Weights of a small contrastive audio-text model.
Model: encoder arch conformer, encoder activation quick_gelu, encoder layers 12, text encoder layers 6, text encoder norm rmsnorm, text encoder activation gelu.
Training: adamw at rate 0.0013, 3500 steps, batches of 128.
Data: trained on synthesized solo parts of chorales (CocoChorales), 39062 training examples, 11.5 epochs.
Rows from block 8 of the audio encoder of a small contrastive audio-text model, named by matrix and row number. Rows with one number belong to one neuron. Each number is 128 + 24 x the weight over its row's rms, rounded and kept within 0 to 255. All counts start at 0. Numbers have three digits each. After the name is the row's rms in percent of the matrix's.
After each neuron's rows are labels from the 100 clips, of 14976, where the neuron reaches its highest value: "top examples" is what is common among them. Only what is clearly more common there than usual is listed. The data: synthesized solo parts of chorales (CocoChorales).
# fc1: first MLP up (encoder.blocks.8.ff1.fc1.weight, 640x160), inputs 0-79
# fc2: first MLP down (encoder.blocks.8.ff1.fc2.weight, 160x640, transposed), outputs 0-79

fc1.415 081:109120088139151167091110107094155142095085120125120102105155107143117114143126126109100092141136165150134122171092150086157128093106136118150099110158100131142138128113092101117174134183122133115148150153143117156165113132108089126131161122
fc2.415 088:121147120053075183179156149128123128154105141140124123142114142110132092154137120155134126131108127145148131105125121146131108155153147136119112122093132142112111109086112161135170149089143142134122153150106129150123130153136183145160130118
top examples: note F#4; viola

fc1.341 120:142140143108125127131132104121099144121133111126085129139136123157097128121131107104092095129063117116152107077088108109153074095120106158103118115151133064101119132116110109115157122113138129122121154127126134142126087152144144108166123113
fc2.341 078:130107078128140129156137172112132130127134132118136129112121165098159095171151109111103108075107123114161123108165128099147146116130120128142140103077118122160137135096138115120114171182131109142191094163130157106105114125136111134149141123
top examples: note F#4; viola; note E4; note G#4

fc1.393 128:143154113141107150110107155120111186139147110108149161152161125132124119156100108162095120139146169119140121093141104110112120154089120164129094151143106108069152139139124092080127150092147080106087145138137120176080120102148133134146123121
fc2.393 188:159139091148121162128110126144111127121149123113134146138142134140127105156123137155128116135157162123136126108180159119107145142106114143137099127160088121100130147155118104128137138088198117113139141144098095134130082110121110137156166151
top examples: note E4; note D4; viola; note F#4

fc1.335 125:111111154112158116125154165142124123115119104122100148149142088130161167123090125115091083097099097102103104115085123061120099124112080128106147140120096103099158127146128112128150150136144130142156155132140110140099118115131127117137098108
fc2.335 104:113133094125141122151144100119093107130104152147101109108097117098122102180115126158102118120121128139132117073102124141149104141124130076127144082100172131137144136150144134087160147186135114129133151118121125160089100112142157144163135120
top examples: note B3; note B4; bassoon; oboe

fc1.132 073:128130102172093111171151115170085122095122142078104142110145141141147151112176108136150136113125132086105057119119100114154099157107136124156131109149122120115116146103135150144122148150146145156107090082105145122169161117116169133101113153
fc2.132 077:116137136100127109160148142160185107148155123173135118138137093136144109181108128129161090093133110171138129116106116106107121089117110136133137117167126124143147114130126095111133070146091109111147128217164075089103117099122090140104141100
top examples: bassoon; note A#3; note E5; flute

fc1.510 116:172116124117153135145135150152135147119101164079146154136149103099160169128134157141115120126159133152089136091093100115117117094114124125128148158123145095130141121130155105086126117133137140132155132117124106133131139139136151147106130103
fc2.510 129:076098129140103111133127122128109083102152105186122113095116130141141133154134117092095123110110116129124120093165130131115105146113106108131102122120122125109148132117130103117096169140120095088097146117094129095080100120150131088162092146
top examples: note D4; trombone; oboe

fc1.66 123:160140119106115095148114115118104165153085118111127139088119085104126151132103138093083068138104124138134132136092113106133097100096092153114156101142117079140127128102111119114103117104101137156144107115122139131114143124146114149106139115
fc2.66 109:112126104106146163156156154152087161144132110113144126110095076114102113133103116129103096148116121148110091125121141090151110136105060128122118091097084089126116150132115130128103122123084096170138105110124115089099145160160103100134104123
top examples: note D4; note E4

fc1.36 107:095117101113125114160130119094075168102143154123115107098135115131141130133148121166108142124142159101126082099131143106120101092122129163110136064148183137154155128090099151156129148107078158103133145098081113125148145171112116132115124118
fc2.36 167:140152121119093155100120173157141053133113095119078142182119127119149149149123146117136131084122108166154162135120115156135097122123114053120151150118125121104111109157114102099159125137172078132121144156156097164105139088106148130132139113
top examples: note B4; horn; note A4; note A#4

fc1.157 073:096140123129106084143160118103129130121091136128097106197118126105087139130137143153133110157147130140150119096155167136117169144136123159108124130121095089130079128115166100119132116123147107127154145124158169161081160111180129086122151092
fc2.157 081:138108110167161154119103139131143151118175097133154105096119163113142105059093094153090089123140125122156147150123127148126085146131139078121112119154148125147147151143115138082095148157168132155093125150142145104126129097121075115130142148
top examples: note A4; note G4; trombone

fc1.329 074:080132110094162099143148129098088158155119166131134161134093153134129152144161154120148113114128140166104090157151123123171101135082142103152155142103130134171127149149117160100119128130095113099158152094091107124151173110164137145122146114
fc2.329 083:132130099146066151097115166166174074133157113131152125127158075110178130144113134141132094108137149150158129058134117128102105111131147181118128107083108146120128112118137138136114077154123125119126106117153113102131116135087101122132141108
top examples: note B4; note C#5; note B3

fc1.175 109:125114139099110150177131119111147131131146117126141132161133083141156102157139103095126117126122127154139094104098119163159130084146140141124147148147127105123138078107147130116105163123161133121131153112103156100143144151135120077137122104
fc2.175 139:152132122130113138114122109145123143119145152127130156125141185101096101058116104141123122152140138116155109152123155097132145167113094105128130077080133120099130166107130093143141119121136132131134127162156131182116110117125126170130116145
top examples: note C#4; note E4; note D#4; note F#4

fc1.63 121:135148132136132083120128128142149136142132112134108131139142137142127125124146134156104113093143154107102143110143116130078142126099100117111116121134083084089115115136130078092152119081144097118106137132153099112081089103144129147165119143
fc2.63 173:160146103117123157132107132141118125124156141119145149145153147149122108137130116148141122148169164118135111115175142106115145137096124126132090130168117135122129139167121122143146146103178124116118146147103106136140081101131100144162178161
top examples: note E4; clarinet; note F#4; note D4

fc1.313 082:102143106138126147086128115093101138102106132093099150108126090083144099124125162136163113097100111094098089128137104148114096088124159147155107123124098141134117108137108122135139079144098134146086176122093148101162139163152159129129112157
fc2.313 081:137160129131116143157143150170106151117183096113081148148135121103201108137156133148142092123128171117148126139144092150131175103109075068123138133145126086095133100145160152108138111108144119130131157140186127121105130110142052123140128136
top examples: note A4; violin; note B4

fc1.476 109:092145098129140116126132103094129111106145120078144135161132144127181102122149144088137140128096127108151108135122120088135116127095115101097130106095162160143130145157146128130134135163077153116164122074108161156092149111170078147144119133
fc2.476 108:157126123152120111112120088142159143102173143155126124111105131111088114144120112113100126153128153117119143171161184112127127125129140200128142119119075119129143132082138106159102127167117101130131131172093117130136121143108146133131107135
top examples: note A#4; note F4; note F#4; clarinet

fc1.275 084:152164124149078114181132144123113129104154115091147156142112125136117173125106128160117132111142141092152165122130101088113166120139121126120165122141144104105085135130169103151112122118113104155125121153194134151101106170122121128128114136
fc2.275 087:125132155139197109132152088109106134142114106157141109130115161122133125087147108119117144163139158127131099170131126156155104165124191113128137125172167152136121126107109175089121149170191134143127129104094144094116137102127124112119154096
top examples: note E4; note D4; note G#3; bassoon

fc1.165 075:138111157119105143131152109086097104163156121086115062119130099106127168107154137122091135134115170133167109094118143097123096161137107112144121135161144095137099175122091113148116135109103153163150125147102123132113090130145109066072123109
fc2.165 081:114123122137138089108120136177124117127082167165131139108132135126122129137122083126116163105160099096123136149135101168102108138135130168133123116127114132124130120127126176098097138131195102082107125123119157106128143135119139169155126117
top examples: note E4; trombone; note F#4

fc1.82 081:126106128152151100131126161095145123112100144107127126127133087164145106114099114101149149089118143153164134140127106133112074148135085102130148153104114130130162152146106137097159137124127140089113160106108125174122153141106135166150135156
fc2.82 082:116111133088120201143136113120086104120147139088091132134129168125115157166135120128125151154146103101136115092100139129133164063142122156120120139153117120121134108148135111148137117057132127193168126118147144145134140139117108100153139105
top examples: note B3; note A#3; note G#3; bassoon

fc1.79 066:136107098139155146126061117112141121115140125109085142169127133172064157124145181113121129134103121119125117124105118125155109122121161153113123090055087141117125155103134144131103093144119142143164128129149156098149114150112097159153152134
fc2.79 068:112138115127130090108130140103080118128125106090123144093133150115154129111144081156094128153175120101142128123113093133125109118140103157116127110152130151130155107139117146100092193095133166129096140117104157111134139142122130110113128111
top examples: note D4; violin; note D5; note C5

fc1.215 070:180183093121134170112122087098122102084099098123076116140130140106135144113090114116155134135159111095138162154119163160091140118140129136129108120151092090121140106102118134123131178119108147104107114118154157153138157170105118136157102144
fc2.215 082:118124182149082091157125151156092190132148133120090124111124151116088082151166147136122129146065143129132110119154106141140129123131120113117116114159129135135127128130118124113114118054067134166105142109175095126128142146145148164123139132
top examples: note F#4; viola

fc1.559 079:129159149195113170079159109131087101126128066101161168137103107148132162133097137121159125094097124163090150140168149130098139164136144131116163151072128130152156157106121137114143141166130095133097151151185128120149098104140144168109111107
fc2.559 086:130105109122170112133122145081115134109161186140085093132113129129101159148145124171094135190158112116141146139085166108134122127117076125123130131170141126159112074159129096165119124068175139164167092075096180136128143165101118086113138107
top examples: viola; note D5

fc1.75 074:135121149113120147120152109097105101123174152131090119086094149091139180109156149137112135097148102157164119146163071081163099102103130140127141132133101122131117117126123146090160082108137125163144133103086112124117100132180133140099139140
fc2.75 084:131116162177129039110118126162167107133103114137140132154123086127157122116143089109095142140101145109121115113122152138148148150155150165134133125167145134150118141121106136128114164130124126090101108141134126044097101116119139157120126120
top examples: note D#3; note D#4; bassoon

fc1.528 118:162100133126128127127161137144119160122103138117083098094098100129109140141144091105129113132099128104105114116121123128138098117138140111088126138169129109120160110098089102095154096080093109121137150135121084176172111115095158147104138107
fc2.528 176:171094160134142119136109137126136106119104129125104105132107138099080132115126101156103137157126155125118191117103097120134093087147127120124144183107092120118142086077129109155129121116149081120154119109094134167152133143107155133113129115
top examples: note F#3; cello; note G#3; instrument: bassoon

fc1.570 070:104178108134107118171113124082133083141149132079122152110119100118173133091152145093119163123139174107129143128123113138142150144124149101113113138145156118157113136110111079154152130105137139096162114157155134135149130119100125109115086112
fc2.570 080:102102141121174172131128140118063114123124134139115129125115131131082130142147115128100110151155081084130104151114096145130086102115116124125131125126143152145134096137120130116139177108097080118121150059140085122124140124119104141134152128
top examples: note A#4; note C5

fc1.222 115:131128147117160100127153130101128169164094147125112132121139088112129156137124134074132115098130109140105118127083146116127125122093121101149138100129132096118122153091102087101090119102101142174148136083131128133104145137120101108125107141
fc2.222 156:126143138121132171130189172160133150178123117121156134114135097138122159121097114140129085151149113193118092161125138097108137118122130132153143116110099114150100117130151167166112148116120111153147114140107132078141157135135127098124125131
top examples: note D4; note E4; viola; note C4

fc1.598 072:129149114135104135158108131115135155106124130154144162092129109096102134091131158158108092127118170105104165160116106125132152119103153087115110092147160159174107123129118090122141140122092161120167113123116150098109106124129111096093142153
fc2.598 084:136118128174153111154117127140150079125089097133113132154109087126170105140153131176150141116138116106133097138140118185133135132133185157119130119107119099152133143125136122113139164168154146109075111170130108116132136096137079141136112153
top examples: note A4

fc1.301 070:114139154189107081077098147115126148122150098149150144101115091103149137101151142090136092141160109132143145137133118126099121136139113149115167155074118133115167129165133161125125153188118111139152161150100144144110124106103129175118150138
fc2.301 077:128102114104139145162125063142140098132152147134066132128135126145104123173136095144089125179169137109161108119108147107125144091107165114122137107120128116170135107146120083124099125088153118110147095089128178072148133142125135089121119105
top examples: viola; note D#4

fc1.131 089:114118161140171160100118137130102154107147117105102108134147158166155154090151148097116151119166131084094076129148114078170097161110167091131135097133154130142101116097170168105154132154123104103150115130120080152128104092118111127096160134
fc2.131 086:124121096115096101136134124141138089142130139111137128120130089153169121166110118127118106112202137178151128110141134117156112101111160133133137103103084134111146156151145147142120083153175104100123126154074117078113123110107102103124139137
top examples: note E4; clarinet; note D4

fc1.552 077:134110114158103143103153112120162103105106088135104164166133142155149143105096109151142136125075105124135125160141140159094115133120078128152151139100129139174140161157154135089149109125132137120126178142146135085149178130125171135115111148
fc2.552 084:126130112109118130154122099150048120122193118100108126142147147144150109181147117118130102161154129139149161116117138126145114092119141111116132127174141101153130094129152169151181077170106126125145124120137130194090152145107085148158141118
top examples: bassoon; note D#3; note A#3; note G#3

fc1.148 123:131134119120157158149129134108100170159121131106144134105141102106149146144120136102093075144098135114141080146115137097120145090096126092129126110116105056114106099103120111120129112134131139158109114093116127156100147121116106137138127135
fc2.148 109:116132120142145155160174179173094138147109146104141144102134088143118168147124151123086108102139118120132101135111135081145078113105076152141134126115112081106133145144143129111119160135149099136141155145122121089115142123133139114122114107
top examples: note D4; note E4; note D5

fc1.350 068:145130168103121128169133109133114115129158168146136127099104066095141136110123127110116151137169087116149148145108099147076109110101106166107132129101141125117142150104112117089160089113127138110103116078104126121138165133138117082142139112
fc2.350 065:075102112174142131107115152101188107135131119121117109114133205145113097147125114087111111155133153150145095149136121095145091107120169114130117117141120131104124154112115102158158177094137105112131130131138068150127127137126130183115151114
top examples: note F#4; clarinet; note G#4

fc1.626 098:119114071173099114156100146098122115090104140148083143126109147144081112146099106166117130141122157115162135123155129124120079143147109151099109158116151155079131131146134150077129168152178109116131159118130109127127120123126152085143108110
fc2.626 129:124123178098156163119169125140138142174141128106107128119135165150145145127143132129131092142185094132141110140108167090128136123111112163135135109148121115178129102120097134193133135110124157152134145165099169110155137093119101147109136137
top examples: note A5; note G5; flute

fc1.81 073:084169124125163129126140080143077110156119142125100103134134138140113066101136183109132127097142106139109136152097103163085124119123145101103125112141119144157112112162150093115177105119166109161121129154115120128171134155141120110120130152
fc2.81 072:108106118126097120136131137129120103127106136108141112125109134121153110183115087136123122188121151122129120062123119105163117090125145137134117120146129143128123141092148146134135136167122160083153123106135097095136136151106138104136160122
top examples: trombone; note E4

fc1.489 076:165174118112076113085144091153156107117130139135111120185156138169150139099119118156141129123083141108101102106165160094130096157161128119118128112163142136117113136130152122145127129114077146157137177129097148096152176119133096086118124139
fc2.489 078:117110118134114106131127164150043093116164161119127113134128059108152118119125163153132102123155145147118112184109100173107155119111137142135134124111119101142133157151167140132135146110136117161136087193127071122120147132129126115146138127
top examples: note A4; note A3; note E4

fc1.180 119:123096144101153108099144149158135181119126149117106131106114117159108143168144149132132143137114161130123101124145122088117125113135117091142159094127148088095120100138129108119151141138118137125174075094087135144160135149141125143136123133
fc2.180 115:125121090153090188146082117184094105127155101103117132144113099107148091133112128129113115150121131089135151110120119154150075121131144115106114133115131106127156107121119124183166152133141068123087172120121121141109134117148188146132135123
top examples: note D#3; note A#3; bassoon; note D5

fc1.122 073:130105151149135090141103129130140170150099171154150145153124104118092090121110149123143097120121164103154148106153178077130162110158134125161126150144147138125115102135108119152153109147108110111116113096112131098125160129131130135144091080
fc2.122 074:141166108092071151114132168131127118123164124140089131135137172116155135078103145139139113123114126151131136119117104168120160136121055125121137134072148089142140157138147141159072190151128113155149113188113113154158128106131157110152120133
top examples: note B3

fc1.321 086:153176104167151140122122152092130101139126140146186109140107129137143121158142152149121129146109116074113111105155188099107125102125101129108152132157120140100126159160153107097091128138124113124114141113141137125106154168104130152120089142
fc2.321 097:112108150102168040118111069146115166110160117123084121136125152105121144080168133107125124183131113159134116136122102189118156120123112140129142112113156157136128131142131132142100133118110143103145100120142158074148112112089144108098124132
top examples: viola; note D#4; note C#4; note F4

fc1.238 114:130091109132154145110168134095060139132159133097123131111126106117133105117130130077111134082122108112120131147099102095153127132126146095149149107141117114098176137127123143122155165127153118141164139093110162172107107129125106114143122117
fc2.238 156:169131134143138115149151124134123120133106135112117095115101120082115098127103117166106167126172166128090122140103140109149114130151120150128193122140125155131155144126170176133140117127105131180150134135156154160075144136150133134129106107
top examples: note C#4; note C4; tuba; note A#3

fc1.568 069:103139104182087121104144154100134121139146137141115138102127144169149139123098149138149134125134162132096131100134126078082095121093117148129162137110127113096144159122116150082072123099108096113151159142161130097172149112112140144173088100
fc2.568 076:135134151100148091120144151101131063133093147146168123161138123148121168120172119107117140148166128090122115171152156147129163133108139172115145122134118131139130093136101114133116137132155141118079081167108142075095137168105117114132151132
top examples: viola; note D4; note F#4; note F#3

fc1.412 126:130130118129147122122119121145087172123116113129119110112126117094123126138118120079069118138101135141135128087104100132132116095116114127099147125138105119129142136137137101108128100105168144105182110098136154110134115146157145097145086106
fc2.412 093:102139067165139134160108135104126146110144139098102133125110109149160120125135154114096089107071124132158126114115121101142118118158146105130126100138107105121158128103119097152110150145164132139168132170106123100153141136150134108130143156
top examples: note D#3; bassoon; note D#4; note F3

fc1.213 066:122146145130138134140161124128147111093097103177085106145088109176170159102154091130091159137117082110107097121130131162148146120128115120146113119110103139110131153103151143096089149140141128142091108128077170109132139128114117146067119164
fc2.213 087:124110156156089140117140090126150131130153128113113123117125184133142152129122066126137123147135139118131104149120176122136158122112137177136121121146115122126144130169135137100120075134094168137151104169187147101082118143127111138113123121
top examples: note E4; note F#4; trombone

fc1.50 071:109122084132133118111115122154190126107118148103162098163119120113108169091122180126119116142111111114137119137166066153147092116169112100120122103094144178149167122109094126160130120130096133180120114121166099128117100121128114135131115143
fc2.50 086:115136180096156157130142105107075112136078093124107134102141115154166115190125091101148117098143134138134099115136149083146107118110157129122141131139098130134117138091142086133156150097123142098106139158132117159144167130129138076147105119
top examples: trombone; note E4; note E5; note F#4

fc1.212 119:145092119123132063153125131147126118113093130113088107088107101109108158146105123166108093109073125115142135095119104119120104106101141113123161156152138110099159096104109099097134064110112109092139135155118117181139115110086152154097138102
fc2.212 174:176099156137142134142117143117149105123118122125109100144096143088085132100118090156105138155132149137115192121109117117125098083134136110125138183124096139141124085097117112151121129120134069132149118114091147149155150141095149132095137123
top examples: note F#3; cello; note G#3; note E3

fc1.434 074:119116142149153146075128126085140140111120137127129159115120138143137126095140175167089160161105108158109162109121098106166110117131152157150113137069156104124108155086123097111088116123125149098087185172150124125126143120147129163145106143
fc2.434 074:117109151085106082137152083145117132122149114140140129117131157136116144108145095085117132126122154115130132157117168162135149155120116112126130132184144135119130097131125130145158126115173104127131058085124137084117130129113126107117107112
top examples: note F#4; viola; note G#4

fc1.462 071:134141147136161102119109143091166162093144127101125131157091151152154156097108181119142131173099121124128157152150170142145110108147120077123112126165095134121145113129136147101190114121124100149125135156093149111167140127135128103173099133
fc2.462 077:138134107118098068111129128094096126120155109143053108147132136135118099144147133173109081147153144144164163110127088103088156057117124132113117124076123098150146133136128136122123145108142141127114105105153122125118122095124061160091129132
top examples: note A4; note C#4

fc1.449 114:109099160105123133145172116156112130085124132136083087120139097117111132141147074164150121154142149145115067127119119083113131100113117133123098086133127134104180169108139119138108164092110125104106141083132115154128102137177153110120075111
fc2.449 181:163152102101091156080094165105147101152110072142153132216120148105139107097138179144147126124123115165147172113123093126123124128127115093129129160107111147125094136152105115149164142141158105148122117161106105131112137096120159146115137145
top examples: note B4; note A4; horn; note B3

fc1.245 111:125156122116139127110117153076140136143148113122170133146122145093116096114130118120131107091115100155095111119116113077133128149089085116132114097090089119116138168115119114126145129121127135165087151090120171127113127094157080107161107102
fc2.245 092:116061165137138112122138129144150147110160080118134117143109108138119150119165128135106137161110140118173133128153143127132085082116148142121100116152111119139134154160136098092155131136126103094134102144085087137123125141120158112119107159
top examples: trombone; note D4; note E4; note C4

fc1.17 110:142110054125146098127074128119130110147114155103123095150139108086148095136140127145122094132134127107092147105114143147161119142111085122160169089097081146109138162059105129095128170151084100138102117148098128113079154136125138152114113127
fc2.17 145:089134190093139101113169118149122151119150114131175149114167108152145186118138137056115133154121084157184139138162103109106137121139143119136135129125163087147133082197159141151125115125147100146160129121100162106174141106097151117130128149
top examples: note B3; tuba; note G#3; note F#3

fc1.135 066:124124103123112108110114059134111155152110147084105106095116103163143123103114130159147117194161095162132149140138104133105173128104119108150151149127133119100119156105141109166157098096120112093094100114128176115160126120118120125074124085
fc2.135 075:147132140092076122110130197139177097131143138144147162135126095118099124152142130102157174077103161089141137115116125105127115150134092165120126116134113134137128100141133141098127135153109104143108163120095089103124103144137126162138105115
top examples: note B3; tuba

fc1.484 073:163085158123093094132135128117175152136134104138100097149129147113144124124132162128105159137160127122144098122112091171133105122112124104110137137168137120098110125109125150148154194120096111146177143151143153121137153142136146119097096149
fc2.484 079:120179147099124135087107149143149136110148120110145116132127126116096137107126092125126085103105093112143149150119137129109172121132095143119138117159102131113152146144122136067096097125100132094052099103130142152105150126109044145151119114
top examples: note C#4; note A#3; note B3; instrument: cello

fc1.146 085:099152147153160157114131151133137130153136103157160142119153139146154105129105170112134144142155146129156144134092133155130086105111160145124119145169134100108116140139103120119099136126107168116166184137143137150120126138154116091101140139
fc2.146 076:106141161087102134109138119118136123129130125111074117132114094117098121134077108123105131159099127123157091102161159137152100122125113165129127121118109131160118144103131137114091127143103098073090088123100093141177149159084111124145119116
top examples: note F#4; note C4

fc1.92 069:088115096156163165104118132116102122126130159114154117119107115165134145093128143140147138122149136149139125124114084122089098127112145126129155140127148099145108142162095163149151104146128128148117114150157167120171136117148143161105100124
fc2.92 076:129144111076128051108145134178152092117102133131115114117121084121117175175140096120103138157138117083126099117133132147122148120122061147119134127170125138122143110139119126095079122113095097105086120093099127112128130136088103101134140103
top examples: viola; note D#4; note F#4

fc1.183 073:098136120163140169115135113160105140165113151137145083104095108165097140104131145098168163090149148128158157130132138130162153085110103128102135139143131116124136152081166152105109168152109158087085102125122118137169106122100140099128111163
fc2.183 078:142132099087101080134144147057156091148127138155111152143132166158139140141103119145103126140131149167137103107103148094110128125112140214116122134065138127107134079145140125127169110140185104186120113134102112136119129130136132110115134113
top examples: trombone; violin

fc1.369 071:105147160124093123150125165131107161070143143101088114087152110131151117119169134123149122119154167089098135146167147089104129090117138158138140118158157106156103141101097169100152122117162134124098069101158161151126141124127125067110131134
fc2.369 075:159112090157176096127120139129158085136119123156162138154129126143099107137088150167089119141158103156146126110088084143101108162132090093122129123092148112156147157134102090144089187163180101135156161115097103065158130115141089139148147098
top examples: note D4; note C#5; trumpet

fc1.342 128:105145147093139137131159135100103168163121144108105131096140104158133151155102151110077106120062110121123089121100141102138104138085126091119132123096102102140121126140130131132127096155124129112128161111089121139112147130134132136122149120
fc2.342 096:155122117162123142101143180173137188139109126109167133113125152121159161113115137143074076095137113181134120125133138098136137134113115149138120094061110086131137146129120085074112138110120111149123127155145112114090139108149109115105108134
top examples: note D4; note E4; note C4; viola

fc1.577 075:149151161123098147116120094085133106119159104077108161113124094147138110165111129103147090157167125131096143122140141152088084092124124126159117116106163083117116131157131145082140087146149088137151139108119114111112127186161131123079122093
fc2.577 073:116132138108115082148135187194147109111138121157126108161106113141157121131137091155138133122103127126148111119101125150109117135139101114128119113171127142133126098087133138156128159159117127094069079130096102100103121110098149127142133102
top examples: viola; note E4; note F3

fc1.402 126:120128139130126131131117119124122159126097121131117147134115105128111117133114130077109090106061105092113152089104120085095092104110076086108112142134131074097147137152131119081113146154103111140119151129139119122109130107132107119129127077
fc2.402 108:132110081133167104128109109130137103144094116115091107146125135098097138150123165102123154101120113107156143114120123077140100154125082151137137129103099105088132173149121079113149131137194098153196104139133131155080157116131117114143134148
top examples: note B4; violin; note A#4; note C#5

fc1.420 077:098114151150132116137153142165072150149110127117130157131143107113116136186124101108090110145121139106111070120114109138137137132119137102106132148117115141089147113137114108130167168164133149159124118104149156139134119109166108133114162155
fc2.420 072:116144157084158170145152114144179161128131120135106117126128119108130101099120124128149150163105139183138103156092089086144080119131139125121149126117159163171107140122123137158147129077117123096150128137082139146139127121116148151111122098
top examples: note G#4; note G4; note G3

fc1.339 074:086180122110164158126127130103113095089125093135173180144115149122143147160133129155134133145162123114147132141137151155155132136100142103129163156105102125152161151105162110074125126157132086135126154083085100090142150140143147101167091089
fc2.339 076:147081131139127071159117116131143097143164157135132124167119092154101137095145140119101102100140127131137132131114133161126118127143088176126148135144145138147117111162129132180132150149109105161143131191154133106157124127116085155111117132
top examples: note B3; tuba; note A#3

fc1.125 085:146137157155094134151120151108073170110146087127112177106165145111094138116077097129145145141106127118096080092100116109071137126144158151149147128177124139105126134154134126101082128150134105111097161119144124150113173128094143181170149094
fc2.125 092:130126121132128160112134129139153105160111142139127136141142105160159152111152167136064103133148133131147127130122133121152155147112130178129133139127121112133150114136123161165104119097143149100157076120117142079084091153129130077113147153
top examples: note G#4; violin; note G#5

fc1.365 102:083154145123152122174174098097059177104135151105127130113116128157119112139145106142144146180150159122121060091139105120127155101100124152140103127133159144124175144077129097110151165119103143113135131078126128130157113132167099138108105117
fc2.365 144:151131119122122152100109149121139058136099060129102106174113138084131140109119172127146152119115129152147182136127129133134103144117107055127133161114100140113108123167110132138158133143150081170145147163153100134103119097101176122127134121
top examples: violin; note A#4; note B4; note G#5

fc1.375 077:135179112068149143125141120107150138127150128165072136139120159128106140119159093157124122096108122097083136096148108088106150157107140176141147156120104123123107126141160136119140152136100137155120152092130114111155164144103160147161083124
fc2.375 078:173084163169112112121140136176138121157133109127125126111125100120115129174124144123135140167143145101141109127094111154136117127121139107120127109143137135143122167142128135114154099127132131127134092160184106111083133139133078163123136110
top examples: note G#4; note G#3

fc1.504 086:108151127169122142137108129118090126107144173153101102163133089155115101117078153100102095079088152096133121141118115126159126147127120129148134123060147139121122108137146133131136141176109138163103126136132094144125158101108143155129116149
fc2.504 098:090132138065063151129126106169157147107127141110109145116126164112203124154093130132139086132073151157168140092091113116124161076098125099116139109158144123120129112137163152117146099122105143138106136137163120171125119135120129111124106104
top examples: violin; note A4; note A3

fc1.6 071:158093141105156108165158157145089085124152129136132126119117097112143103114122137130130149116107135101117102123133154132128148147128139173101119117140168127158116134113087162113089145122090149128107135123173121129100089119164106159111172116
fc2.6 081:137141165185170174140153114148180126149113113115121163135143102110086144109109180103155144131159137154131116130125118134119124153133135122116142131111120143135129122138126093136125144102142127132127147129071178094179131133115110109113130134
top examples: viola; note D#4; note G#4

fc1.376 122:117105092101120134127103142105152174145154108091114153161111099126104099131148163120112115155146164138125110136099142103095126117107077158137112129119144078083162147131118141094131118138133100103093138140126111149112111106126090139132104120
fc2.376 077:122125173130151151130159151132111150136137140133115130096126104101174179174114130106095151127124147124135100137156121084146085117107149147125131106154087097092157123128145105142158109179145127115159130146162111133124128136149137096133125107
top examples: note A#4; violin

fc1.186 081:136158152120139111143151108154185139136144139145146130147119125158146135085070146122164159129099140092150128155098108156120107101104083096119104088147112132142104163112150143128142085116122105160134130121133183099126183131120160119127146124
fc2.186 081:125090140166104069093156164097088110140107099133113118146120157132148163146157107144132112063141098104135122104139149103161143096125138165123100112131129137100130110127128153157146190124099141099122113136098126134098105125120081147134142150
top examples: trombone; note E4; note G4; note F#4